config = dict(
    arch='conformer',
    model='self-supervised audio encoder (BEST-RQ)',
    dataset='synthesized solo parts of chorales (CocoChorales)',
    train_examples=39062,
    n_mels=64,
    hop_length=160,
    input='mfcc',
    win_length=512,
    codebook_size=1024,
    mask_prob=0.08,
    norm='layernorm',
    hidden_act='relu',
    mlp_ratio=3,
    head_dim=64,
    fused_qkv=True,
    qk_norm=True,
    inner_norm=False,
    moe='top_k',
    drop_path=0.15,
    num_experts=8,
    moe_every=1,
    expert_mlp_ratio=0.25,
    experts_per_token=2,
    shared_expert=False,
    subsampling=4,
    layers=14,
    width=192,
    positions='learned',
    kernel_size=15,
    residual_init='none',
    optimizer='soap',
    beta2=0.99,
    learning_rate=0.0028,
    beta1=0.95,
    shampoo_beta=0.99,
    eps=1e-08,
    precondition_frequency=20,
    max_precond_dim=512,
    one_sided=False,
    adamw_lr_other_params=0.0018,
    max_grad_norm=3.0,
    magnitude_pruning=0.3,
    max_steps=6000,
    batch_size=64,
    epochs=9.8,
    lr_schedule='cosine',
    final_lr_fraction=0,
    warmup_steps=600,
    weight_decay=0.09,
    adamw_weight_decay_other_params=0,
)
Rows from expert 1 of block 3, named by matrix and row number. Rows with one number belong to one neuron. Each number is 128 + 24 x the weight over its row's rms, rounded and kept within 0 to 255. All counts start at 0. Numbers have three digits each. After the name is the row's rms in percent of the matrix's.
# up: expert up (model.blocks.3.mlp.up, 8x48x192), inputs 64-127
# down: expert down (model.blocks.3.mlp.down, 8x192x48, transposed), outputs 64-127
up.5 099:086128128128142128135128152139128124109107098144157132143128128128101153133128128128120128145128092128147128129163081190128128130128167128150149128095141144141128183128099128147128128067156152
up.6 097:128080150128114116095128128152098155125156134154099194128145152101128128128128128098083128107107129139128128153095128128160132128131113118128093128143164112106105088172104163117097144128095159
up.7 096:099112096117108126124104122116128128156156159155112134104118072128128128088091110097130090126123177128128107128128105143136128134134090133171139057128096169209156137100108128094149128139128128
up.8 112:144082082090162132092156133128128124123078117114152150128114168114100117128098128060184128159128122089131151128105128128128090128137086182128128128128163158128183144146128128123141090167128121
up.9 095:143165132087128128128155148128168128106161114151139174099148128139098147128128128128128128128146128128143128099128103128093128128145167132195128135139115117130123128127128125142107141174128110
up.10 113:102151128149140101128148126182097159128145092161153118128128112098185128072113142133051129121128111163155116112128110142095164128131097171128151113112169128122128144128094128164107155128139108
up.11 102:128132149100127087110065096122136101132144123128164148133128122146128109128128128094128128134109157128128131097096137128128128145155107122128078072139112128092163128128102128113128120111096090
up.12 091:084147100115128128145155157093110169126128098128146129131128128157139157139152106128128118141125162103128127122097086130166080128129125137161128096098128128126147128120128167128071166128128128
up.13 101:100128142100128153175127112121108172101128128179128146128167151107128104142128101095128152128128132121128140090123089128128142098128087128134128128096109128135095061162078190105128110077161135
up.14 110:128084114085128178145118128128128105106128110152120176153128101128138128106130114181139128081128128155128098150118126128128128126110128165157128152128095133128128128156128085145155125128115093
up.15 094:092146073150086128138128128159128155091162098128149084132119116128164142174128160128128177138104058128157128116093169126128116175128112138128107105122128068128138171161121136113071128113124128
up.16 097:128121158161105128104128171128136158143128172144134128118126113050128124128128128160115128128123144128194110128128128143156156128169162086094170127147148112140128127128194108128144128116128092
up.17 094:076116141128190103131128137097105128116098100103117125148120164144109114128120098147128132169125147128129111146119110128097128063128136128128109093145187138125128136115187115133128128133154161
up.18 094:147079130128128065128158162128126119099097128121128178072172144088109144136128188182153128128161132128191115082104106129121128128103147128123097113134079155099119128130137120131173088156128128
up.19 102:128088122157122123153144160128118128128157137127105128115136128149109111145128138162100145105125128128172118128065161141143075132128128138165202128118184117100143137144103141113138128110112151
up.20 098:113118161149128115107128087128128128107149097128117128108097114077128112126086161128093105131128085122128128145123135146146116162128122128131153096133128128159128143135154128096145128128128088
up.21 094:110143144134204096120090099128105129165094083128093099128122128077143086068128108117167128111105089128150101117110101120131149082100129149128128130130161128128178106087164177161109111128157147
up.22 098:073123122150123120128180158119128122094151161106168128098165140128144143128103123156128152128128128092113194128157160165143122089136128128097128082093128121121128101143138099132128123136140162
up.23 101:128128087128134134128196128150142118123220085128128137107089164143128080128088128122165115108128098105126128120081133154128125099145128168128137128075148128124162139106128100127129156139131152
up.24 091:087126111095156134128128137180084128099097128083140115111159103138151167095128162157147177107159119128128160128109093140128128121128128128122141115134087144132136100091128110118080128074128128
up.25 113:128136098128119128099090156099144091165109128101118116107128095128166128112101134152099128204136165128147127103128106149105137128128116163174115087111114128155167071167125108185145158118128128
up.26 101:128128128128130171123181125139144108086170128090084128097055161128145115132138133107095128116113134180144109128128149137089128100188128111181095132128189128128128128128125111134128142123106095
up.27 102:128161115128125128128128128094159128108124159128186096128106128136147118133044144128110144135112191137098137112099124198178103179126128137139112109137163162127156128128110128115098120128101159
up.28 116:092128080143114170135081121120105175160131128101096115096128071128152128131101128144146128163125105138134128124127104134107128128176153147129137128054128088143128148128102155130128176129140097
up.29 101:154108077171119143091151134116118144128133112102093099128099187128149119097123128101173128128132153094107128158118128110079166157086138103162128167119104128128177116140122090137141107136128114
up.30 088:128128122167156128128128133128128128091096105111171128101128108126157128073128181128206128120128159129165142116117128134128108134144128171128128184128128152128148081101146091122078090128103123
up.31 100:106127070157111128104172150133128113199128128128128160128121113130128128112091117106122128128085108165164128122116128183102128128128113128140128150128153128171123115128128119142145141128136106
up.32 104:121121128121071166128122146128128128156128179122170095129194111128128122136128114152128128126108160143070099128151104103146153105133128124087097107112128128128128128128154097168109128087105128
up.33 107:128128125106132128128176128131152182159128146128146139128104128079145159128164128139082082098128128182128151058128104146128128128155152128158157121128093148128166108155102135120131116091103128
up.34 094:133128143175128128099083128106119093097128058147128158112128128120124154128132128157153128172162128150161173115128142128175128169114128152128128128146128105147133128146133128131139105095116128
up.35 098:110147161123208131128148128143094128128128128128109116147111152149151072128153134104128128068136142128128128084128086135131128134128097111172128099112132128126117167158128096135095128089177128
up.36 099:128139093106095135118132092083128110135128128128116128092128096180095199106128128128166107128128128164128128085128151128104095128170151128128133068149150152146176145128128153096128074121142119
up.37 095:097098156085096157153082127167155161128128128128120117157092167120128128144128092095134111142128128121096073148122128128163128128106114135126125088128157096148128156128103191128116128118134128
up.38 095:128128128152126128100174077128128096128128169128078151080105140128128115128080128113128128118107166074128138142160089128094150122115128128082083155133117128128121155106128128165128142173087138
up.39 090:073163122180128132128128128089128079110128139128128128106128128129138128128128128130149122101128174080145094116133139126175128128172128148143088077161070128085115133128116125109128128106112094
up.40 094:121130128128128128128122108160161175091075165116128128096128106128162095128078128110121128123147128132123100128170128200160128137073162098081119091095158154128128137128123148136128157128167097
up.41 093:124116176105167128128128157110128128086135128141094149150127128098100128128141088128128138128075128111183107103128111128153149128140165091147128128155128127081193127128128185103111116128128202
up.42 103:126161128162107105128128128161128115121128127128128193056140128109128106092128115086128170128132137129128131107150108120147114128117127147128171081157128136087138112141152145154133128128155136
up.43 098:096128134169128128128128128128128134106128127178128128118129130128132088104164100102130128152128074119152128139112128172160139124127147128159113171128153174141128145145128088097150128147128128
up.44 107:128128174123156128153121140128164095113138066147128128128141128135154153128128128128140180143158174128085128181153183065128116152129128127113093128115128114128091128128095159125128128128134128
up.45 100:134119156128147119101134120154128174090138131122111128128084128128127128157145128098124132104142157093071150128132120141113104128128128110128091081107112164134166125106128111128160146124128125
up.46 097:128167128084128128108102145128136128147167140128128128128170117128128143159085085104128128124128156077130104127104130177128181081128117162128100128131128132157128151145119128170094128143128128
up.47 110:158147138157128128128161128128128089149163100137132126087128146128079146128096146122095077113128091133128113148167128128128128105128156118128174103089143128130145137104096166128128099146126128
down.5 098:154122171190130128100131108128118113128149119104125156137168128155128081105103117077128143094123118128078129117128128128145128128142139128156128153128099141081083170190128090085118139128089181
down.6 098:128101128172109128157119141140091128128083124128128128128126106054134128128128125128134144185128169156130171128152081124128158091073128150140128165106128120109128104128150128152179148128128118
down.7 094:128099118128128128126174135094073154128132128128128132148128150141128128185091128141140128134124137128128128128146128134110164051128127110107098106120128100128101098128112060128099128073094128
down.8 103:128128128128128128089092128128128087132128100128172169128128128134085128128151114152129175128128133164128154128135149152148136138121128128127095103140117128169128112063128131110128167133148128
down.9 097:143147154168118131128128128123147120128121079128145092154137115129140115128146139080150136128128128128110142172158137132128147128170105108128128128127152196128143128128132133143128148141118178
down.10 112:128144168128080143147125098128128088131128144112128128122123164158128111114114083137068091170139177122128091094128115129170119128128157128128128144146065128128110128108151115128133114143151154
down.11 103:136140149126117160128128128128128128127128092128157128157126139159128128121128173116128128128128174106149165157128128045163117074128128068151156128128119146138128118138128175113128138128100128
down.12 099:128128128088063128155128157140122128100128128171096125095139113087095126137089128157124100128102119173128128142113081128128150121115177128128144109128128120132075156128127109154144099110128154
down.13 100:128128113189134190114128142122128149128124128128128109128132103081166169141145128128103098109106093176163128137156111156105159162081120169144117128087128116166086128128112159161108100128113163
down.14 107:128128159128082128128146106130174128137075146117112128080111128128124128149150109087142129128165103143128161151139128128107116128128121131128128120107076152128128152115160128094128147147128128
down.15 104:082105128128119170100132128100120128103128128155109158068128163134134128117128085128084117128149164128117078128170144108122116104128150128129128145114128151100102122128128140144152135126089184
down.16 098:088128061090128128105148100128135117128194128129116128094140128166128120128128128150128159095140154134106128191128108146157116151067141128162118128128128153128133128152128128108096121129148128
down.17 093:147146128127103128088129075134128143144147111125095083110128128116145128163160125126154099127091071147128134128129135128138078159128125132128170163100159141128128128128146128108128130128128082
down.18 101:120117100128128095128128128158092128164191128129133165128132131159130128072128098160116144111154084134117163163104093173113076104097067082128128146141141142167169099108090162093128128128120128
down.19 100:144134134199144128128074082143157154088128128110083122128128137104177098128128134132159128113095112076128143103128128176169091088128080110139126128126128113161128120108077137133117128128149171
down.20 097:127128136161128125105128176128128153128128076096141093130133133167084178165079128151128153150128128141128126083132144128136109078172176128145115087137128117128103128184114127166128098128137180
down.21 099:162136099124161128103105101128128156145098128128128109128128080128128128190094102138128128152134123122167128118113114128128128097122101128128128118110143097140106103128099103198152140101098076
down.22 092:070125108128140120136128108148109124128109142128134085128118127074156087128128128128154128128147086150159101106099068157128144081128080177120105128154074128173128152128175128128096135128080112
down.23 101:128171145128145111119170110094087117128128128128128140128128091128140096167113153069084128164159139117091134154150108152128128140128097112078127118127071128144106146082164128157099119179110118
down.24 088:128137130129125090144074128128128122122128128128128128090128110185103128082145121110086142128092109128103121128114085157159128128097123119144128128099108121128202093166123128100130114101177133
down.25 102:143112172079151163128160128128156128161128101128141128073151133143100149081128105100123098108106159126103128145107128148167141151147169095168128128183115103112087101117085128124128135120102127
down.26 101:128117145109124096175128128138128100128139128116159152128101128096128128128128128128128081128128134080131156151128108160138128128060176128104114142135145156128128128087128139059152156167106128
down.27 099:099116107128151101128131128086105110118134132151107106139128122131144128128128171155128128141128089143161128128128174128126128128128096109119128128122128160156142140120133130141160196080128165
down.28 112:128109128128135132151138124099161168186128128136147091145128178107093146140128104140135128082128128171128128147128128146212126128128151119111093133128117128128176128128087128128128058128128128
down.29 096:130128128072153128130128128121128108127128128152168128128117088128128089146128103095107128135152130105128128062128128128151124128139128099111128122094215148121098144131145128128135153112142145
down.30 094:128143116147098100115156127143093101147128128128128156128097159116146097128111128159095128128113092167082128078140143083132128141128138107128140128128128102097170147128175123119146162108165153
down.31 100:057143148128134151132132128089124128096169113128105094128128186076131152146128139128158172128128148141167128128128128125155128161161142118132068119130121128128077128106105128115162061127127128
down.32 104:146126139084145128098163128139140102115115133128128159106082128143107159161128128128139128091153072145205128087134121128099189128128143128161152114102124129149128128130101146136124085160137128
down.33 103:128128150150128128145128130148077128128128121128175104128141156118128132148088128164128128128153092140128128156128128128061138139128079093118128093106166103091148144128128128174110128163186128
down.34 094:143148134131149071168128165154128128128128148086128128166163137157157153095103117133128127125128128169086151128090089110145128132145118176120075154128156101149132171128151146112109153128092128
down.35 104:128106157167107123123083128128101089120128128151119128125128128128128139108128128128128128104128128136128128128137158163152130125128131073128085128155111128082159128128116116148140119162097151
down.36 099:142105096128152128093207128146096132120128128128128160170128128112147071128128121128147102074120122128161165152119070128128128150128143128152139128119135113137128128128091128145128171131095128
down.37 101:128166128133076090100097113141128101098158084128114128128112106111091128128115128164128130096122106128101182135159090099128155159128128148110102128128118128128084077118145128172105101111119128
down.38 101:159128074096128093128100164114167096172128095086111128128129106155162094124162154133128113155128097128128100150162170128145184186158117143124160150128128128078123128128128135097104115126143131
down.39 095:146132116146128122128128147174078069149128098128128116089137128184089106074132173162128086151128120128088128128128123059106128075102154128133077128128128128169160111081128128163136169092136128
down.40 100:162128128128128105166105144128078187145170128107128128128151128128128149153128128137139113094126128128128095128090097128163109104109124128128168144128076092121131125167083139128130138137143131
down.41 098:101128089128167154128128144103146116135128128128128160128128145109160128128080177128128109116128161119109128128191128128128128064128109143093149085101100128128100128100128106164149128128128140
down.42 095:135114128099144069082088189138127132140101173128153113128178099154175055107128128156095126128128064128136164173167132118112128156128148128128096128128128127163153196114083116128128076153124123
down.43 096:131128134150128154128119170128156145154160138128093128153128161133101128113128128086165128127152154128092128150109128128128096128118145168053119163148110120090128128128128128148103128140106115
down.44 111:124117116081122131128137142140067185136120205128128125105096128144128127126186147161113116088128128143106128128128128137128117128196137128111155087114129128122131158106117128152129122128102185
down.45 099:128136128128128128090106109089107124128098128128160102170114128128140103176128161136128123137184106161117144091128151122112123086153106128165128170164107102149103164143200140099086175147100159
down.46 098:128128100128128143113154167150097128128155099160128104097103128144045123128116128128128191115135140156116139171128144125125112128141128128106128064128128128129128101128128128144128128169128100
down.47 106:149088128178139128128177131118128101142167128133165088159110113145142128128125122112141140164126055094128167134128123128128128105175128109135192128142128166182151107086137128097128105128128125