From a checkpoint of a small self-supervised audio encoder (BEST-RQ).
Model: 9.25M parameters, mfcc input, norm layernorm, moe top_k, num experts 8, layers 14.
Training: 6000 steps, batches of 64.
Rows from expert 4 of block 3, named by matrix and row number. Rows with one number belong to one neuron. Each number is 128 + 24 x the weight over its row's rms, rounded and kept within 0 to 255. All counts start at 0. Numbers have three digits each. After the name is the row's rms in percent of the matrix's.
# up: expert up (model.blocks.3.mlp.up, 8x48x192), inputs 64-127
# down: expert down (model.blocks.3.mlp.down, 8x192x48, transposed), outputs 64-127
up.0 099:091128127089154080100128162128156102169123156135168128096120128128128101128122119128154118128104128134128128184085109128135128100128128131108106128093101070150128128128128130074078128107128128
down.0 097:124128128128128179167141122110065131106077128097115128128147117145128128140119154128144128128084095132109128125134134152168128110128083128149122095128118108128146167131128125140128080175085128
up.1 105:128172097117124102104128094101127123143128128109128092113128142106101122120188128128135115114128149167128128074128157146128128118142148093128128087143099128121128153128152095106156133174081128
down.1 103:159107141121128103128123103192128092113128112120143160128102128128128156109120133068155146148125128158139156188144122118128161108162171128141097143128137146153128129107167113128078129128128128
up.2 101:148058189118152128128112109099086104128128164156124132110178156128080128149128109147110150138134128157128128099128103084127122130113128121128128168132151145086125095128136120128168076137110136
down.2 099:124205128128111124128158161157156114128155114077144128080094100098166128109128077183132128128125128128158128144115168107111156146087110128128128128120128128109144151069128128099120095128128099
up.3 107:128102128157128163151110128128099128075105086116128152128123122128107170168142123088128141128128111094196153144128119160095127097141121111115127142128128128128123118081133111130128155114128128
down.3 098:128128071113109128119159128100128128108167096176110153136168110128128114128159128132128119107128100128113128128100128177162071134143143128064128115143128105128120128178128154167110142132131128
up.4 095:128128128117128128128114128093116128104199131094126155084136090204178084128133111128108101128128122166128128149128128128187142145075094122129138128128162149178110124128147110128128105128128105
down.4 095:128092105098110160128139128128083187139108128150151128181110143121124089111132128170112128124144152087125096142110109166110128148132128114160128148128128128153142104151102114130127151142145128
up.5 095:072103156128128155128128141062125128095118150128128102128160128074121151138128164128204174150155128156115151168128128111176130148144128115147128096129138148088135128112126142128130128105117125
down.5 098:162128128173118090128128126128128091128093121156143128108089128128165127158110097122128113069172128118107089097120210126128128128106086127141134175118101142098162086123171128096154105108080173
up.6 106:113128128128128146128134154155128144122105128147128139189155124128174113134134078160128062128128128143098165115103155164128128128148125110128131128128128140128112069128113137128120128136135201
down.6 104:128139125128134170128128084128116105128165128098202124143118145125128153145133105139145151146152092128152091098128075128138128128128120128134152131108120128112151119128123159140144151161159071
up.7 103:128128110106122143128147128128128132118142163143147128128122116128173134101142128128128123114070063112073128195096128080150136149082088128128110102134128088091128075171128118145076127183119154
down.7 096:128142128125128162109128148151126118128128128137106097098148105128143128102154158128078131128124138188153124128129118111141128076162099164211128128128116109152089152128078128084146128095128122
up.8 099:144098144091168114113105172128141171128111128141145128096137174156153102090108113148121128128119141128161132128128105128142128128128082128113100155139128128152093127092071134128112106164084151
down.8 102:112192073110153128144104090128128129128128130128140128152138128128137101096121128170146161181128181153096116128128113128146128077128150128111102128092180103128158128128142111128128161128128088
up.9 084:128128145128128109164086128132114184086190128126150128128171095128184127114099128105176117147072079128108128124095128128128124119135128128148128102119134151133128128199108128128128119157128128
down.9 092:139159164142124162128129093113128146128080128072185111152149128085106069128099113156090114152134168159128133128128129093138175105128128126106128143128155176145128191132114128137112099129163128
up.10 097:128101097135142083152128102068128102128118172135128105131096053147160133128158126109157122119128154118111128128095144128149128044151092129128073173128156128100162110145080086121088128118068098
down.10 099:129172144076128128097110128128131130177119127123148128140135139136067128124085128097138128139128128128155128099128109102128128146144198114163122128128110124105126140148146182128112128130128120
up.11 095:081128128120154150128113128162135128128113099175173128139128120128109128145128130101102112102101087128113093128127137165093152128114078121099123128159125114128085113138115128106114084178128095
down.11 102:105147135128110130128082128128147128128135128088120078138129154104163128128182085098128111184185137137106150128157166106128142106154119128128128126155134106111146148128145128119141144128081098
up.12 098:128128161066145128149180098147135162128128128148099161116164114090131152094125128070092126120077124138128152109128117170128118114180149128102093153087128142151120110134128128093128145103135105
down.12 100:167138130105094155103082128128128123099119153128122128150091157134091128161128129128096119174128173125128106135133130073099128163128140133150093128173105136128104124128134112160101143145152108
up.13 096:075139147128149128128105128111125126128128190149128128128151154128134104128122050128103178105122128115140109128128128122141128128128179126155108128107083146143128111128128128105128128114128128
down.13 107:125127143160122136128128119131153117092141095128120128142128128128106128114154143159162145169128087128128103147087156151128123125128128095128116100165128128099126128072128124128101151128151128
up.14 106:145104104128153110136090128139128128128128151097142161121134122128151128144152128101128128093109124129189128136128135128128128128138169128124128123128102148159128128144128113112111102128100128
down.14 104:156128093108099140128128128111128104109136173102105090117072128128137128100113128124097075128128137128102099119177128128128146128131128120128090120134145099121149134128113157128111099128137126
up.15 106:128128060128133128092122139116111128092103128128128171128129128133103128125128168128128128128128128128108142121128185212129128146128128128104074130128119171154115120142128128134138153079114177
down.15 099:136115128163128128090128128160131129132128128126127128128159128162185128099128120121128143088128093128137128104139143097151128128162127128128123099102108135107141128151159128128133190155066076
up.16 084:142145186128128155129128109100128128128127128128147128179061107116109160128128086128085149128128135141149128128138128159128107126105079112128166066106115167069177124131142120162126128128133162
down.16 098:148112099144149123128153128082128128107128128128152184141096128098096109128119095189075140098171094128100128091128128128139083116177139177128128142128106116123115146126166110122128157137125076
up.17 094:178128128181153115128128124120128159183117168154143128090138141128131123139099058128144138096128078128128071128119122129128121163164128183121120153125134113128128114128124115086127160184130140
down.17 099:086155148121128100128139102083173135114138143114138170128128128165176076109113191128136136101128128114141134086138143114128128128114123128107128089128143102157134149072074178129208099121078128
up.18 111:128086115128128131087103128163128128113118165112147128128145128174128128128100145138160120167112114114106128152128136103128094157168095140080098128128159128101108128128128128128127128128102111
down.18 122:128151139116136116128111128075094152117153101128128109129116154105122132115128151077128128133128128155141082123128113152164128128096090092138138171126148116157120128132152120149154124128120103
up.19 106:122096153128157104143126144128097090128122108168154128128119172120022128139128107169140107143128098128146094128161135128096086122081174175145198130141140128139120148128128153146119174120128108
down.19 098:128098128136088146137128091128142148173128128089128097128125143152174147099123085191145122128190150091128163134096175127145128116141128174128128113108098105108128085128093170130128133128128151
up.20 105:097107134121111171128133157148128076128128113174128118128155103128128128128171074100126144128137161143128128186128144112103128128137109120128113174177128100143171128097114115128102145128096128
down.20 104:128145094121101132103151101085128128087094085071149128097128106126109128106157102128128128112112128149103128128137128128152140150151106128108128092061166115128128119143092129123128139128111115
up.21 103:128110077175141128128125121095163128137105136128152128159106117158128124129142135105098110104179100138171132132120110128105087100149128109142144128146178152142096140136140141148147153128128128
down.21 102:128128112097128128146093111157094122139121068128128105154154170128114108098119130135142123128165127111128128140066154145113126124094181166102128094091104128128128151158128128128117128078086128
up.22 108:131173112128118129160128128097121151130129128127124128128128128110128114126128128128128128128077105121186128124085117138128128111152137146125094128122128167128128114191128098144128038128169128
down.22 108:113128128128136136118078126107128170157084124121125143128147128149121128088128109128152129145142128121128114107194102097128156147098152128110128128149127128091128128128128119096113110119111162
up.23 106:081128083102109130117136129128119171131097128172155157128128116121117132114128138091142165111108128103128128153085115128128128128105129117113128110128128100128128128112125128128110097115150170
down.23 101:128169158163162136125132128130115128106128153091083159186197128128118135120111141120128128150147068184128162149176128137171182118140119128128130139192120085128159130128122163166176128157109078
up.24 095:150128128128134128128103128104103128110128132108174159172154134156153128128134156128128118128146128128128152104088137102168065132143154128210104129128106128091128128135152128145128104148093157
down.24 095:128143128085148099135147116092155128128171145118106090139128173128099128134106128128128082128128081110128128153098103128119153142062128139128162108044170134159150128153127108128128140098161124
up.25 097:128118128115108143128153125114198092075147131110090146128139126128128140128072128099141128128128138109094128148157142098110066138128117113128128149188128147128150100128099207128166152128128110
down.25 092:146128091128151101122140128076070156136128128116128088128153170143128099128105157128128128091186128140128128159128140110133128090151092184131128093169128115122059164128128141085121128128162135
up.26 089:122128099116128114142139087163085162152087136140166131098120103152139128133128105106116128163128113128128119128127074122128172120128128065128095144128121098113128132128128149130128128128131156
down.26 087:128130166129115153163128125128136145109152100179117128128088127084128079147097180128050128164081121095091128128187136093150122121119132114164118128117128128171162128134128128104163131128149131
up.27 095:128164116128156157119128201128076125175145160124128128125122128128154174135153122150103150136128128098139082123141108128195134128150128128091128135127144111101128128128127129105098063111128144
down.27 101:101108110137084128107118130113137136128108102126130128106128153121128098072138118128127168119089095178134128134166136116086143119080192128145129128128103093128123128133122105162128128128110128
up.28 093:128098133120128128162128163132105110118106169128128128132118087165143128110128112110146113063168128118128154089128126157190190062159129128140094081128114092185128121128128128076098166155122128
down.28 092:068085150114125128128128086128087128128128121128128128093208108106128128128125142196120155128128128128128129128142165071198130128118122141130128128087128128100154128128119154128137092128128128
up.29 106:133109119123116112164128128101172128128146128116101096113115087138080180128128088128144109100109128139141157125057128128128103172130111136114136146095128178088128128128120128128103153128128128
down.29 106:142107103128128170163110155103128101199143128128128108112128156150113119128120128128139149091150128075108115110080132152114075128142178115085128128128128100128105107141122115143128128144103128
up.30 098:117072128117128128081175146083087068112112120101167067100128147089108108088126144128200128128074128166128128128113128162128104150128172117128085111125128128128133194138151121128118157128152152
down.30 099:128128140128128139128128128126153099163181171138128120109166165176128128128104098126140122102118128128128127132178128112118118158071061150121094104143106143128130088128123128128148151128111108
up.31 092:120104118126128156070136128112165117140098128128098184140140146128128157128158144141132128119111066094180178128128157104128141128087136122128150122128092124128128145128135119170139162128128198
down.31 090:085150105147095123128128128201128128110128154097161128126093128090130141122128128128128166092143102128106128201128124128128103067148128128128128128125116179131128128118128153133128128123141181
up.32 093:147151128139093168135136111105128149170099106135142154104101134128141152085128144091124136128154121111143177128156128128066088126163097120147161128127128128128128146128172105130122128105128164
down.32 093:148128155155143107194171144114154056185133153085114128064128127106089098167108128128128128143128105148119128128139173149157112109102148128128128084128180110128123128128068128128072127157117167
up.33 106:094159139128128156128116143128128128086140128089098122175128118074128128128119159140162114176073082098128128214096158139143123198174128099163169070161128143115128128128128128128128122146137139
down.33 108:177116169123117100077128128098130115171098128148128149090155128106108177138149087128158181128153122158124128109128075137128093128091140123075152147128128128128128103102150173126173141109128167
up.34 095:128115156193128128128087086137133175128091147189078138149128112140128083102147126079105128139128077151146128112170134166128100100141123128097145105145128120128137128113128128139128156118155079
down.34 096:128111161143132110128124123089072179128128127099134146146162163101128128071112155128128169154128111132091130128162161111147152094128128128112167089128128093111154166128180157128089128123111139
up.35 094:128128111128160187151182141136128164128097058111119113128116127156082137128114149125118162149123122134128125128108115128128128128109166128111050089128182135176124151088113099128108128136128128
down.35 098:128128148108155145128046128124128131181128128148128128139140127081128126109128097128173082142132166130152117128128128124108102128185095137139137139103131092128158128147128095161118128092102131
up.36 093:062170175128138128159111073153134103128128114128115128121164128100163132155102174150147128119128130129099149128136186169156125128134113139128092128128152128148167100128103094128128097157153103
down.36 092:146113128137155128128128148128128158116133108164161143145085161128110128129168071103150128137097128128110072155128128128107102150128167128035126107157142072084171144128128156128128114128104128
up.37 102:072118092092141120198128178128118134101125134129152148135087128112168146111128090081128128113099128128157110131122128128128180129076128093108145158164128144084165091173128120112118111128128126
down.37 105:105128128167128128057090126098079116128138128158128122120128131152128108135153144106127128136093151123108128115092087128128128128169117128177089128140181128128140129099128129077097128142149144
up.38 093:128128128158170128128136128133159128128124128112128178099124148128128183128131208138137101128128115128128101159122092129106095128121158128171077107128125128132128128146152138160128126128104098
down.38 098:104151154108143147128128169081099145128128128145128095146132091165124145139076153128124102164082114121128128117138111114128140113128128057128128158104155147112166151110128115128151108070128150
up.39 108:128077128106128116128115115100104118097099128128128176130128106127137128128128127107128151132100138109128128142128149128128106128128104128106144084128170156170090134102163155110128145090129128
down.39 097:061098137128145167128128099143151128138162170194105167128128105128128128128169128160181109098170100128128144122128153108142128128128128128128128125102127127134128128128128117115128128128128128
up.40 100:125128110099110103109106095144128143128128090110128078127128144131090121134102128087101112128128104140099156128154128128132159098128100099090128128119111128082175185141128145101128123128121128
down.40 093:150150174160128139093149134163090138108155128163141145148128159128155128124072128113156131149128122183126128128128090087128121113185128153128060152110128128128145128141128120135191128102105088
up.41 095:128157147128128096108132154128071105144131168162128128079104128128183100142112128128169149128158128128128072117128128106181136099092080143096099152128128126092084155149128162128162139128095128
down.41 102:111128104104128128143148116086150105155128095134159160141131162128135112138113103098083132093101128128179128111126128137122128191128128212128129144098133121128156115154151128126128093135124108
up.42 110:085128125104128140147137128125155089131079103119071065103128208128106128137119113128128110128128128123169117118128128128158147128117153125120143159164166163119151135093144144151100179130156128
down.42 103:128119150128128092078189128087185115133128128102098128128128068128103144151091128143128125104111128111123172128119128128095113131183128158125128108079098133096137128115128079099128133084128129
up.43 095:128169155096144102154111097132148092074156104128149128115153128128137134132128153144106140108056087128128134107107114125161112164155128159142128159128092128174135136109128132140111128095128119
down.43 104:171144116140128084173132128128144141146123128128128128133157183132128122117113119143101168128128128128118114128104122080108128139126166105202139128138186134128070118142091162115128142132087128
up.44 097:128093121128128124128128134136128157149141128128108076104123130108136116128142114128128128086158128119128182132124128134143128136128128117128133124087096150128132114115082154103135131101131128
down.44 105:128152116128145199147128107128116099181128112178132130128128122124140098159114129144128160148128137123167091128125072088116128128163152084142128128111128142117109136133155066132128128128148160
up.45 107:083146171134128109128169128119144128122128122141090128081137128147138078149036128142128148128077128130083152112137106162118183128096150132128117126105128159135114142185126128141128163115174113
down.45 102:148151095182150091160128140128128118154129084138113095128128154128111136168161138138122177128104126117114093157179133209136128099113142119128128076105132114104128128200128148128128128153192125
up.46 116:128053095128169121098112157120128130111128080128148128107087078128128132088101128128128137128161112128082150105056128152113099085095143134093128128147116153100097161083124154107106128102113096
down.46 106:141137146128071150128146128135128128116128120139120128163128143128150128113120159128128138139120101094128168128100128128164163174125105124160127091111112089160166084178128111101106128119154095
up.47 109:098146139108120113130130065128128128128092109123153168119128109128173128128119128128111117124137098117128128168128128151087156099128089140129110136122163103173099100128110156112121139154126169
down.47 100:166165133094170147111100128128128174153140102128115145147110127092128145141154101109128128140145128130128142125116128128085099128092128154148128090163128137114151124128157090128128146116148152